Weights of a small contrastive image-text model.
Model: 12.1M parameters, 64-pixel images, encoder arch vit, encoder norm layernorm, encoder activation gelu, encoder patch size [8, 8], encoder layers 6, encoder width 384, text encoder width 128, text encoder layers 8, text encoder norm layernorm, text encoder activation gelu, text encoder moe top_k, text encoder num experts 16.
Training: muon at rate 0.0061, 6200 steps, batches of 256.
Data: trained on regions of photos with short descriptions (Visual Genome), 203450 training examples, 7.8 epochs.
Rows from block 3 of the image encoder of a small contrastive image-text model, named by matrix and row number. Rows with one number belong to one neuron. Each number is 128 + 32 x the weight over its row's rms, rounded and kept within 0 to 255. All counts start at 0. Numbers have three digits each.
Before each neuron's rows are labels from the 100 images, of 14848, where the neuron reaches its highest value: "strongest on" is what is common among them. Only what is clearly more common there than usual is listed. The data: regions of photos with short descriptions (Visual Genome). In brackets: how many of the 100.
# fc1: MLP up (encoder.blocks.3.mlp.fc1.weight, 768x384), inputs 0-191
# fc2: MLP down (encoder.blocks.3.mlp.fc2.weight, 384x768, transposed), outputs 0-191

strongest on: text has "white" (28)
fc1.155:158165152163149128136149117130161057151065146160152119125203109078126107140105104113134153151138109106122142139124215128103204119118128103132105064102141153140134143177153055135149131188145124124093165196152168081146110111180168130156128064134105113111071148146139127152131161139085129133139135100155128103151148084087165116163138096121093210189105170075105077177124127148131118137158123173104169135118119143109147116166099163057098130096163097082131182070123141110127117144076117162091118094190156218090119077134129138110098152142203183117155121100165178163118124150066102078
fc2.155:145151134095104128108084164124144139125135045165103138124105152137097156174106129191178072087115102148116083146133182175115123214097125163128146164157139088093109096103108133118134058156088173131164087118095154173163109134114137107166153173089166103145126050135143170123146099112120155123168124129144101169143122113129155079170095144053114151151117090130188176118073190152193141160074156090122084145099136086134086086124090132054096068079084148184087144107140126133195098159108127145094160106120113147140135139160147104077137133166184123054110176184126102142133137120138174093

strongest on: text has "plate" (34)
fc1.212:191130091110177105107137157161110091063193085132143128133098113112136180150080171098116126128089106102111130129104078113099110121124108160117141139143079137113134073190105110145104134084131174166118104226112122129058131163099073127191151134123130095154067111123159087178128125110174121117153101224161181095124119087131150122154161118145206098175169087089140145180174097121113175115098108206097134152116111137155132129130123147129150125080133110136174185073125113129135110083184164119148141129187122161111106110094081084093149096100066172121098097161121109129132100118120105147
fc2.212:128136128128094105113104118191130162119121140091154134180084155126123069125165109127184158134121148166109164135144205147149164154145151118153153142122130098183108159165116174149139138173119147105099179168119100086145183093129121092152075103205140119129090135152116165172162163067133150084124101104077108126126129137104100135125118097233144148148162107144160115148118130094074211095080077147111120103129174134105094179111098146149175154129107167166190117109155087135169161116144131173128142115153054129091108125094163123102088093169127100168133113106097153163069214090095106091

strongest on: text has "elephant" (37)
fc1.501:166167151140124056146076167123077092095130161127142118070149111118122118120099121122146113152096105086086116132130108147152117155126154076099102166092126110067117108141185147148107154088175076165108117136114131138171163128157132060181119107113145143116138172146135082153135087090130188181095143144142149059119101148124132101135121092139142152119074128077067123088157130171142136119154144113075156177167183143099157108163119111149055149100154083126108132153122149056150120114089106048156043177083153185123085064137113091169158116149126123182129150155138043110145114126078159156
fc2.501:112086144167135116083087156230127047117114098144111144134090134113140099115123091164129136116092178106100129106137138138131085123095134146125168124110146099127146109097173106143139185127082131129128167098170134112182153134125097062179132150161136123134159130100116086122107155102188168137141128105145126107127130104142157082131075105156157091147156163194086085068127175116053147128144151100176155152115167117132139110125156091113079135142114161135050105129085157115121163151099177170102076142197089105085108114092083139182072109185152120104147122130106087122119144098088104150

strongest on: text has "man" (38)
fc1.624:094187106121079125136133116074105188091078148109148121151191140099082125184144130141170097146101163139083102115129188081117134172165120178131156145163159154121135095126032084178117108142096149145156158095087103057133085161153099144115072111074091131155098108144140167126134126193098185165115111131131119141190169147176145090052111152125122074112109135182123152189142130131144177126109190123132125132144153100083167086097143132119117161172079152118184141076090157098120111126124119123165115140067181122155113086141108167153126116142161188134128094180114098158054198149122141111
fc2.624:107127114093161135162128145136081180113137119101058079140202162045098083187102171117145140118161084145150171151129175094136113119120100079101116131133130159128163098160108192124136101181149144111147136118124115103122066098114110140170127106121072068112154159125112155135124181131146146080163170183172180137120124174151108197093135204083085156132145162084098088124075166126156108156125139115154080103096164091142136129123093192180139076102092146098125183135110163097133084109172135121171120107124107200171112170164213114096085064135131091128133067144117084099160185137102119116

strongest on: text has "plate" (28)
fc1.569:139149165102141108133117136167188120119079054089088078192085131149153100137118140102139121136138102130175101097049113067138097081080172110086133101124086162163120142143115073158122129099180141177103145160140144093165056160136129128132154144154118105155151139139114099128140095155135162172132171159172120150121087106173125136134141150140168101174108132073115117152147152130137099134106050178097081114122074164052108117148125129145153146094105079136111133137150087113132108156115123083055179123151059068134107153092119152135115167116116161143134128163141120150120110118149161058
fc2.569:073069161075083121145094135122177200149071123073146095139146082143102069145136107158090118106156133097149115119081153132139140089171166093128135164107078107167087146159148125122105085133156154123138216169057117161133096149104082114146112118163154121073099109130171141156125104191127097116080194119111120190145149127132085135124072109172139137116137128111161097110112105107066167150134038154130097116158146116082075139124157154198155115151138132166122152094120119105118176112143117110136155142219131109055139130129062150142106114147121178133125136107166063118156145137145129111

strongest on: text has "sign" (39); text has "clock" (35); text has "white" (29)
fc1.58:111182079106152098129121099121106189098103076164158081164136182094151110143115057176122150107132142140096146156146114138128145133095105091086086091115121130097130096135104090109171195120109110118080151095116163107092104127165135163132109133131104131168154138131095122115216109130168135162083133135100173137108045167060169121103126092125114118206093140075162108215162106128095129151163124134135096173072117158102118177113128186144113158172126119123118143164138126077124136164083110103066144148101132145124074131220122126100087154089094101096102093112051095101116110099198120166
fc2.58:073094184071102100169146134057125104140180086088177108170129147096092088174136086159080146060144086095176108078139103131110153119201091125163093131144103138103164173141099105141159132140153090196094056053140122099067163183171133132146106150125121106127155130104101093140121171089175152118116163093117151169119063170140122106116142168123104084113135145122110140074106144138126166146103173173144097107111093062145121159095187189148103108147121138108174127143177130101092151166093071136137127168086079126109115140097171122178089122112120172130152077101140111142100146134144132142

strongest on: text has "zebra" (63)
fc1.600:156158102136125091164116152227141172123165140166097080155097094162128120103140125117099128170090028185103075090126125144121071093102081121145194111137125148138154123124131170160086109140117194102146129120143129136131128073089103129138147101113112110158150181070083160147113117167149137104193110215141142116175122129115138127124132112119074137146108138143145196147201144123127185131159148146155164094113140180142138096140161117092139124150144161074111180130067091071135078159146137099090104135113129146148189130108131141139128076131108101143131159099122156101187108103136120160
fc2.600:138116120158109138104137168145163045160086171096167152124152077187107158166073207142115127135139157084125107145089086115097118164207105125134112182168117099069120154117214137114168144158115141168160086124096110078044110154101097128091132108102110165166110172124130100128158129129190126148135092118125141112114134121086084198114163052154125166105117086193202120126119091117101135096108135154094122079121187165182100158048141113156180159139146126071155155121138149133148159109097095153102094115146104074100142187081095099152121147126140088100213201115167050135148020129107095090

strongest on: text has "white" (32)
fc1.216:151123085101138156141162148081157088105109102094153106127136116166160176131154119160120142133114098103125071101177114156163088112131194125173106125102127158130101145142119126102150088119097128191108133092092174137149075083164145127089098090157085086085066132159122107121132156094139163090134102131153110173166113123117181117132141158108095160073193107127129136108147078153128090081142166172104133126093108143102108129122206146107085114045117071161113117117218169134180114110109134126134091127204100134087092149172098239131174118132147168117161092139072194128137118142137133167
fc2.216:152120130136114124158095152080142168101159089114125135186121118126161118104122147056142060099129131107107136112163051148198106121138151153136159097126132106120084134101081088197082128087126140126201153107115160086179143121143120163136137100126094000073154101138146112177128133133094133163135076115150157141206158115187085104150113090049140142148134133100128087119048118167087138130113144201160120135163133177194112110117084081125173115143117148113126121077125094135093077160129136181133099103067064131134090117098121038120149118150087100066145175161083158175091098170053103163

strongest on: text has "man" (35)
fc1.450:135097121111062133143093113160148167135102130112128159173121141103114122145076101133169132099087167098160160094155138084088147169141103141149171152140142103208163153119089158143105161156140152097098125066156089117116167113154101134097161174144138130121104108161084142122145097120156156166126082151122115109148085177167139096136082108078130132118084103149133092141127132119133114163145155095050147101122128130103134117151116179150137147150180131173175154167137145080119133118156109133100116124130174172173169124170133106139092080165105119113096168186098120060099102146095163078
fc2.450:140168155132167107127164167138118133137136073138132086183061139132134132157148141122178091147143144137107106085095114147151151104122102092164133103168114085072076155143121069137138114136077065147160125151130115136092104106166125087045139082225159162073155130151108055150117136133092109105117099107155070089173092105104118136119130211173192144115128127055162140120131128091167100135130183150132165139164113129155153114096058104102106123105087130112153105182133136086124089160084158138156130135167098139131172135052167096089065114170174095117140096097113136148163110167113085165

strongest on: text has "elephant" (50)
fc1.59:139104184143170104133123113113140167106083186117152181159146140144175134098076047113185104101120184105111102089129145130147115086069120162137086108142146155125168147173141103103100126073118146160141084052163091111148133146143166161146140181110130124150118144123126111113112108108077159152150130144167147076217115096088181145162157120133126175077121131118162160134130132117152146099168131126179117158102143118089065198185095167099167101136100095144104124117080138101138197094072124175125120161133151060150084140189132093150135160075119176109068123161098092117130162128141114157
fc2.59:160080114114174163142120154159116120107157113078065134177148129085168146063094091144161074151098179130142132117111169151094122158132098079155155170176153141070165093139125211075107145113130165139127111115138119139093135133089179054138083097173122110062138127116087133141105098116128124109126119119200099154118134118128068118158120182142145172150223100108157150063130106116143153101183157150071147145140162094109128090092115095125117141118141155147114083159147198169116117170165094107156102158187134093151081170148084162171129126117151136147105140100138113144120151129132111120

strongest on: text has "elephant" (33)
fc1.347:140165109133134155107144138127115143189123134057083135132019132110126139076125120103094118124089125153066148091077123148151152090091150139164122149178121132082116094132098165178113143121122139150087120109120159138130102167144131119115135140057115132156141190143133044122164117109149088184082155098146165112137145147137160056110139122155137135028157147176152100125142055154191173130177101121179078108173112151117112168178143164114095116113118111083114141132091145143116117108166177114103098087128156106062165141089115152092098117186118167118089103104127124088105109173119092139
fc2.347:141105161110150116175124079082131118126178104111123155137178138092120111101135102114167173114165151108201076143173121137107183126086166142126148093161083084156100135105173146095146117148151124161138140050098082155158135126152117158086165132144165152145080108089115165086115130136158167124125118169137111053120107118102148135070149109116107156150156167117162098102127139072083179082120115120155137142137071094140120155130130090164137072125138174123123145091175104161107120149183105133089146127169153161187168149118149156159094161080082121186126179166144109106122092126148128163

strongest on: text has "zebra" (26)
fc1.621:156094146094172052095146147182057135078166146121161097096169073178109152166135063147140129127130100186164095132096127129088104138147173135141121161110145102110134096147228137186163210138106114172190117132089145090131085100162172116123127118141097050158115159135082107106100115075150139121097131156191160128173150133157066117158132100137129122128118145145101135123058218100167121116133145154171107167154104113098180149107128164123141178108116202085139132108042087116109152153166141130097104084109091129164137178109088118131085084165168156158093109128187110218090123096103128140
fc2.621:124117176122109111062108137085182143108156158115124107144096174171154112151096099111148104135131199099096116074120119107121121148051131123090109118127114109110153095141116129107138100089123101116102120126125151084105181120185185157093154084174189203147111150092128122097063108148100104079099109093083116120125140164145125099118101142139087133168127202153123162127089079106156068138120123078154131108144101132157147133079137086084138132087127113179125086082138141160135159135208135150141110088134084169110114100112114160147090108070090127143113042181167150156161113085152151166

strongest on: text has "man" (38); text has "hair" (26)
fc1.266:111162134099088143126103118128158116147142164159088032148096181103133141179100184186077157162128143116132146182126130104128120108155138110068166100200148125152100079173078167164141102052150090112084086152152149118095098128123148136128124173152114035137119096118113150149107184078143183100094149148102159143171136207101113121158125140115064083114126147164048122167164178189115101137130193207129130107049132114132123069105127106122124116153100168111131157088084159161127110111146140137130064118153125163132097125088156137137155159104193148142057183136111136128154155164133120136
fc2.266:146114090097101158096130063140137175124111114157124136113115132061065122159108173145160145064119120124175152100107158143098118117130092164122177150154082148184138091143118109157123157090137159110128143108089116117075044136156119174167084179098204094073116115100116174150119133099129070087111158188144149136099137140120170170168185145120122133109129142115143148158119178052119174132092149145150078125189102182070108128116189162086091142164142151168125114116137116053095093076122120088157042094126127095175147120196139122145164141131133115149140106189141122103154002130113157104

strongest on: text has "zebra" (41)
fc1.713:141202132128172114119156159167217106125104104155086144105148099112093157081130114071146116113132157153071132098147089163104097119178189138176067221183089100104147108100130133119104115205160094167146135120107114144108115178063112119126181087126127120119174145074103183119126097089193135144193118120141114143148106188131168129113117118148105093159145152127093144153113113133166114139098131119148125148171135138090162184094179094177124104113109126130116142124156108084130154075121123163130137105139119143155095160110146121080122151142104127152095112165140085204051095184101163103
fc2.713:174132163058163093101111127128086069115090107198157134122182111159132190123132096144149131109110082129080121174126145097092162156125094124127137144139190107096118146165167098133141164127062111156145092128108153070080131079121169103125117138046124098077132106119113097127130180116130090108128115089169114133163168107117111132170150185125136155093117106103093119156134143102068146136058147136121069135152120125124127106102140137166138149090112081158132144141103134085127146181108128146115151062132095106116129151148116144196165095116133103103144119143125096119146107147146155105

strongest on: text has "man" (32)
fc1.242:093184117126143110135119189113148146139140161106170078120154116060181123124142179143163087181092177114065088141149102116096123160109159130107159145118119166095130141143122129078144097101139095100193169122103130120101136111172134158130101074098081130150096133117108107122056062094091158088098084133185111151105101094142187158145122128128163147134148131151140251108133116133125160162128110090145084125139107138133077155153131097140156132091114218098145123131095133151163163168088101104028117176206191197123096135135133064201146114145128082142131123101119116107065120112137111171
fc2.242:091131092097108119154129157080153165135169142183138136152137142080101107129123110113133108084121129112139120066147144074093139153132089150121220135112170141144176148142151144093116092127102097194169165117112152138083124143195098168107087128073065146126136101109114165075131140115143116117098166164165164108091167145121142159148066166095113165149103124141185133086141140152168084129124122143134121153148106105102128086118085164099135097105067092084161102112146164160073126103145090162143138091122162146207099111109145109125125090153121156163175091157135064105049139081147133122

strongest on: text has "plate" (27)
fc1.410:123160060129139154111091102160156135088083079085065121175073149102142133130115210089099109133136207145134171131115088178143140169150140138159156133105141059214109134118120066135188054108149121121073090137132130084161186092166154085125157153119153085107082113137189144134137083131130154145202117093086100128181147121085078178121105089171184147125110115122187113139127114141168181119070162146232158209140158087096119115156129113108101095145150128156168174105108134158093110170141136113084143142158098126104123113121120128130076088076160161156143101073121120090107153163173149133
fc2.410:136098130127130144183085117140165077109171131138149183129099114159112106160106135164128111137097151107179101122155088147075121110160113072159124149078161107132081179110127119119097188170141092126141121116171123137123099122091159045074179176113158176111122127084108101171156150134098105065111136173130165089099150131147132146178140133103131116200165145081126099138111168105109117148127139075201154092104138084080131129175173173116135121101127100188148135106162128145114139138160145164141094103185150104137134076166171140074128154166154130101118130090134120042141141143112170091

strongest on: text has "plate" (25)
fc1.1:162179127140133158113080171135119128169124137086114134169136102135136088143150127105148077109129116145151101124100151081077137117130202124089164119102125117110139097126107105124125116115135135163138167132098154120167182102107128104132121134084141147163127122109190138157113164136098137156154126153107137055115160129082093159134182169106137161125097130057164170160118130173061135121112121134130146106156135168116078115139175188156169201148118090134149143091128089173115125167145171177121148155116119137109100104219129103107100124160176119067171073128101112119178123116127132155
fc2.1:094128179066075150083061168121151151154157172127114137129114112081144147154189152163124163148123055104182108147106145084157134122167116071184088119154113145118137152125143114162056166151122129105111115090171108059159112090147147080142102172151175159151137148098071114151089117082127138125126158100180167117151144137111112066095085112107130097184124133124150202181163110150096188120161155105150092147098089116163109108074115125092153121128179137167163087143122152142117094109165080148124108130154091102154104119138131161127087143184145134140133085156116155102108120072102125101

strongest on: text has "zebra" (49)
fc1.548:117116147126155146113102094178140122118095146107090122104186146122148198112113098130139133116068189113091124107041095153114127137108174112104125160162082121176129162170055093156154111135146104102217108129136149090115161119129126190062051098118104144099149198084093153094108151095127105154100128119123059092110089119135047118108162099137091153172119160086102110098144079121187132151074112081167157153147097073137114089148113153117145128104136123159142157124109202190164121146139147123166142134116095126145186096150112194149123157124154113063146146158073145111162148144093141108
fc2.548:097109135113126167181090123138180165120135148073135103117088145143150061149120155062142191144136097138107105126121124081115089070145186127148105075172095193103145126112110121112115161126126143159090134180143164124149149118152150116090143088159092157095166155123093108135127101161124153138126130219065129159127139114040135138120109150151182145108173128158125111105123120087179121175128144183162103125152177090166140140165155121147149135157101137152086146127127059160080142181147146102155158159193185110137059085146124150172134118119164170203108182128088126130066152081122146164

strongest on: text has "sign" (58)
fc1.270:111133109120121148111129148157111081143129132175127110149172110093065095096107147162163105132112152111106127179118128129143110134086111136071083140139197088127178138202097134162086178125170121137086129073078132091159077107116164175155181154144139146130082110164148123113119110125144106160158114178171116130217134117115094116121051140200082104134119127165119126157162137143141189163081100125170127083149087129076180110092170198128114120119058101120148106105128145127141144140135165119057146217162182108065115159113103121110146140135122142106128091120159103054140132159152100120
fc2.270:140173116079153170111076112137125069180119111174120165118163113076148101075158108126103173141149170137178145156119173139103171152114091144150159131126091150121202208172162086118129090082135157124101156148175145168144105101151102107125152151149140115164130134157053129133137121131113061182110158144103084139153112105126102162113131083077076099121135155120119133111143103133119126124155130116145114206139094084111135153136073174113142109100093134104158129091126085127120128112153205112122056153110121160082132102114138208136106173125142080072112108125126124094097114085095118119

strongest on: text has "man" (48)
fc1.238:144140134124126131106117135070111155133135133101175151082172084147102121132126113123107172092142119155182108101108110114141165125203106165095130154153165178144098140117048084184107117120150188082138103138142085072071143089154028152151167118088110151137118080177131152079127145101128152144098110156109160141169125093201183126064101138079065107111134132133171123141114135084093136101178132101104113094130163144152121126070115135159120101151115126103079138132130171100156113131163125156079131124127147131124114105126157143164143079161173123097126103097152132119000183086131188135
fc2.238:113096090122139077129030141100134128146151109154106152124185190135124092157120175121165094083126130120098153142069148098117137068065105094095119122144140181134114085105074206168110115130161132156149132140116165151127079139122123107132093189096115093139083136147161170095126166103161084105161171171162155145131098181123075155140147151117113146121135129033110143220105080133083092150134147127140183160152086124126146127113135164094104121177169154134139142104137143090173123136147147151146130133149176216178132157158142135089116069205148086138087069093161102137092169147166131128

strongest on: text has "grass" (26); text has "green" (25)
fc1.674:138107121165149098159143085114105160130090122153113059142129147160126160188170130144115131128085152096180144156147060121131115090178152083093116147059139099098167112144199144142146096136120114104198140099138133178227121135172142144122125126082092077113155114098129113177096149117134153137136159098135111149104136072123124132186150112124085114146147143131113116103102054109134145130062122152060139153145092131125150119177124161104145130153135161157122142116143093090147092166154091097116120099070098017204126159108145106082134130153072098122143141158095159069103116114168147094
fc2.674:147177129137089140142111164145143095104100143161133077139141112125130136163213139092145122150116100140161093094125124149096088138126088105168156094130132146130143144125143125087109096102072125148158138093131176120073125192123096122107169137059137134127175123140113145181132086118140151093165164095137200145156142091093107132128112128081089142120124132109063129118184131146150136107161114113164071133107106168166173125152121166086138159129119180106110075124151136096162136128077141121137140119120077220193170127123104188123111165057105086080174122102170139142099119145141127136

strongest on: text has "white" (33); text has "toilet" (31)
fc1.503:124134100135136111133103111091169061138121107141177119137177152117179106092115148150144126129117156117082086090093139135164196119076227107140144214192080146136110204143136091184108126136128111215172076121135136150166139119165113123128111149154123137127188140107136134144084141182138150117174101189113143176128142166124150128102118124175194183123088124098083087154197122152109186130065085163106096124081131112103067110145126146127107113113165131074118198109102125162127078111101090167141129126202084097139103082120124103092150106029097142125109175107146128181112138169169117145
fc2.503:113139099172083152157157132110061144145132096148067124121164147132151075124146112095180120108203157098089115085138135135137169143162133115149172096126127150147134114117151150161119158104169151183190187148117135100118073124156090129107115141143144134082103128093072205150075119138112128179072122179133135137158150190102154055107119094174039159150180179150120134058181107107096193117117128172098134095120096085156091109098087137152097116147142191158099112107138189162134108158144160135126118144121119095118137077129121178126136143120117107123158174100144131185154226118101118138

strongest on: text has "red" (31)
fc1.574:121151159120121141134118100092121126103157072034108109089107139205168174133126159148148092136138134186057112173136120136126114154163176098136118146137145090100175144127085152106131149058131094171127130158136107108072151102138133105147130193130112108133125126077084159108133164122079071188134136131171083048141168151131120151172114093076100155162093151113113138112095177142108144083143116126122148100098104124108170218122086126180104162120144090126076102140105159199120125082146210139147114174053122154177147122207109152073183076160147164105115141118106082152082170166076122163
fc2.574:167130140174175125171114089104116113101151095158176136093065118083112105146054191114109086096115077121090087081119131139138117128115102105127162136167178080100085094077146120161160162083156132094135122176156081159144141152146117074158136173113136125158141143133098188127144065148138129167103086145114108171109137124065182140118092107095107113097154098110147178104172144157138174120102114182121140132193151109115110069103103127098134066141067218121124144088138145167103049168137118096136094123099116128072125164205112161161168177081153174107131079150109191079167082055166092113

strongest on: text has "white" (32)
fc1.199:182130080089100137222174122160114115121111188162080126149162124127101155109123119178142098100093175158148110163140126124171148140084180162108130151110109091089129149092133139091159144129113162131130107130155194196169169154121108136153073124152149069151101170126134108133083140056137122119087141147112125139198120144113145175070154080137118104133053131118102140131183173168147089078201160157132096113124072100109136176115115155133110179191119121154137114122099088142130124168076133141161086103106187107127099098167103154105143171172067187135182117116160154145078160130136153123
fc2.199:114038165079131151151138093093131054102155178151148153123167125127122162211106171130083133052094143101172091106102141106119114094195113080086133163109152137191140069163126114071185113161103148079089097123150111164082137107133179108105111141156075109159108155122076054124111082146103102126143147121138183121136116147140095120119183170140179197082131120131137106105161113134099136093101172171162131138161086187144119147150210113116107177136168122162123138167043179103125131138116130157094163116111168132098103125096190139119106177165189106103079071137179063140095085158108117137

strongest on: text has "man" (28)
fc1.657:129106124107101088098113161068098072140167137216152144144150098093068074131110166191135129111113101161113100137129132142117136121157161188179100128144128077179153111197139146171124128112184106137170135089122078170105132197050127082114112144062118145110180099135136149115130148129127133113118124143194132172160156136129131133095138101110120144116133121144105143143193112157146173106103108157171105150145140164129133141135059189164183130104173151084118140142071085103138111144137149130190140120105141074140139110141141125100117103102142104164074082178134181106095141174084102079
fc2.657:072150107089167095108111078153133100092147154169127110043129113148125113156111086169104109100106113175205096111116149090178169140149065114126167141145163116085136156135074136119128176113178180147147113157102158096142135112059125098130122113127104096173109123088081108091146183128090127154168160081155117142173171106132109159120121125132160131142126154131131126135158065161145160147088133172124163116146133129160125097178105146156067107177117142094123097108194124174101104106101112108128094084101138133148126125129114110176123184094142127168074119132120098147094164083092152115

strongest on: text has "sign" (54); text has "red" (41)
fc1.512:143087127097106108162199110094100147094076096149173109164108161078114075051159099105148127132136129072117136114176146151167141127185141128107146164068120112109127112045136066091136148170097098132079155105149076133106152138121123162185133171131158160143127147121122143141174121125137130131158131096113123189113081076126144078164173089130099133128079144058093158140154090127122105086122143137201081134108139096115119143145175123174110107189138116139076092118148102099132119176144102149120141116129189126149161133135172129106139118105139100122164177135103133133154155128127078139
fc2.512:092164155090123104167105122118052129136104065128160176130161175139102046136106098088057118172123103173160161159124107153121152147149099111157109145106129125141119174105102153126118080125151160161096143136074077130195099170112173139087172145111136120198082142172045117116107135091113113143151140148081079161094059107096106089124139103115127117126148154172098132174165121135142152091136112136126155154178142103123086138133093128131094143131157107139209129135105151104103068106110154215139062163166131109148063117149208139130109100131119125109147132072140081206167143178163107084

strongest on: text has "white" (29)
fc1.568:091131145112104081094108182136173078159062116136111144135127145120089132102117109106119172060122138173177090231080108084119120103107150139105098137188100121123174150058160129186131097159182133157106174134089127080183103126173130094159139085174098124122159151144153121116104130121150120127118094142138126142093149165149118160179161109128204124054083086106111155086085110119142166091057141150096092105145119145116128129114161113111162066113134155105121158150130125170159099156077138140125104095133122067078146104141154143145117159157076099099124178135073138180178128113143093154
fc2.568:161114142144115101102134136123157084056142133137101076148113087121111092189155095128102157121161106113131092175165144117140105209118129122158147140167131176171154159146177190096146135166104123124128128105150111162114132121117121110081079063133138134095163167125116144119114120134118118108187095099135145115086144189118192163140119146122135096191071123149168103136081102136124196159068147117177151028095125070115060120107147169117141120132080148073177117130167169152106155104119151215158117139153175155135149120110145152106081129102150160114160106133174127153160196180106157149

strongest on: text has "white" (30); text has "sign" (27)
fc1.387:102139076067173098095126089139165149103115088152115111137130143111102174140152112215163056180149192110129133119125138097108152071135093189127165124141166149143195119129070179098092060127184128090129121123147118166134105073078143113090083137176147109142145156193154152102219121122119147099138101164180081137108119147141159132135055130110169166195101180188151127132175112082116157147151159158197145119134129165109135159114069153137108161107105107177102114138154117109127107132097118086147127124131111134100157151142135117105156123179105165077118130128146107080123152121141155091
fc2.387:159181149151089086154098123155145122165118161186139143174055171096139109158099111147152139157142140088130167164098160105132114109148248207154128129190098111098143126151173161123137141104162100130127157108090171137125178144136164154187142160114168163192080120123115094129151121132158099138094126124090113093149085153103139136180103144114122075126088087080178135191116170153104140072144104133165134119089146118168177093090163112075151075097143076148091122157175142127139151099135120103103106118124145108116126138150094115197144142164087146126119084123128110156091119086170092127

strongest on: text has "sign" (28)
fc1.26:129120114135107175127073107147147152161055202138086122127117094071143131128134131081165093172129098115177154153084187131127163105114101116065120158128150096103110110169108117124127129174150121058090213132086174150109082109140137120165140176079082146150118149100191122135138035122088089132141138131131088145081125179184124090130200146125146116118075189149137091108134092127133116139140093115127090077137144094109074150121117130114065153098148119136165111109120143109095094175147116126112123179088181112059107111157135180129132171082122132143129129210178150102155059113118106135
fc2.26:169119071110112157116121149099164137158148110102097192128204139094153111094165159171066168126142112037143123159151151130171143069112163148123118144207135139138098121116179066106064102141130152121000126105146132121077124121116190156138136112138165087151147126123077037089100131145111140114151136102151116146173153147133096178139090104071119123147135182125128122119147133148094104117115146071060083117107182014079156118112193093119104105064139130090087100087127139147136163146158148144096173103074084156121111100113163136147138111155091096147171102096127076124138128181119142088

strongest on: text has "elephant" (47)
fc1.158:176144171156150088087173189149112080175141162114160136127101070129146116048124086148162139115133170142105159062109141158112136110104151177094105088126158111101096116133083077159110126082176138139157119124130156151109121063143101165129146122107189131101104137130067145143136157175122099186122100181129182138144121071136122136114122160113122155126154116137231130127089118129130120124190102110105127146152059140096099097132107132152120157119183184121146095063097104124118156170089063115122212132143100111154121194126176084113087115115084152102128143164125135136150179134114112136
fc2.158:143102143133145123079076136119069138142111153154161169156161196102086132034176168138143142166126151145143167106173175185151157092127133147066145120174129123138167122112121124101126099088150108129153114073117125143060165140176147131130089157147092077164127158107115147144147124118061131104168142118168162088091149129098139132105139127128137146099219143123116141094125096135131121102161130101129080095124080078139106155141085143163122169117163093116095138134157094115124112142159084140113093193123129126171153128154118115112162138126155165109066127106134082097191113122173074169

strongest on: text has "white" (28)
fc1.604:142157109152150093107152130077106097147127144122180147128085114162146124133188076097115085130145118136125142120086079149173108089146106105134094127065148085133105125159168150097081098130162205124173147143194120148100098169138078068127150154075166175147129098133105154175152172158118112136078110145128100091091115127082131165126128095115124144172153083109139153101115131152161130077090150179142145100101111093127170130101063158132107213175137152116112030191112097190087117153158150104169126134129118125171098106087183137109046153081147143169153119111109095195087170174113116133
fc2.604:177152095109091079123108152128106133086125148110188125126136111173115194130099149153161163114216148140153157176097147115140118140144116110083155099118118042144189106100110110138068129122122179122121083135108140116184119154095147132102156094167087096161149155154124151117131096109143163076163124166126169108129063171061124118048090087109159136153170149086146056122133132121131189170120117128154161137126091072163098097130112102127211153157119159100147122103130103086116162152173148153140136100149093163108120137152136163101103115127203159112176082083124131069122075119103119073

strongest on: text has "zebra" (31)
fc1.449:145173205117145106057177138161124164101152111128126116100139117154108156136107050143107181122156151093128088095088189102130111139161165131097064132153127138108072134093160093158139137115112164119124163188114137144110080119166109169105156185115142083135110175158152088165111205168197104067110135153088098080134097137141191147172152092132116130165139185087180165113128079143136202098152103110105104157105124123098153147088123155129124155124189158048150100154093115075097131112170076106108182138143113130119160145103139130160185086134130143161114068124089097111102125104182154150
fc2.449:087115150156177109158137086147150127147141123101134174144145108151109158154149120152140151107162091121135148172090192165097099177151138118113103133145139112160092089123164134130137123133096092063183122182194136074144108068189177163181178082116081089126135133149127066111247100096154054059072074116132112165104149097184147153168113145133137143144133171146135144165131142135077067112097112150101135132140156128138171168162102109094095128087099161095145097109145121125090131154125126134162112122135106124164136140129168170125115158164126079132115159197153124133112106142097125144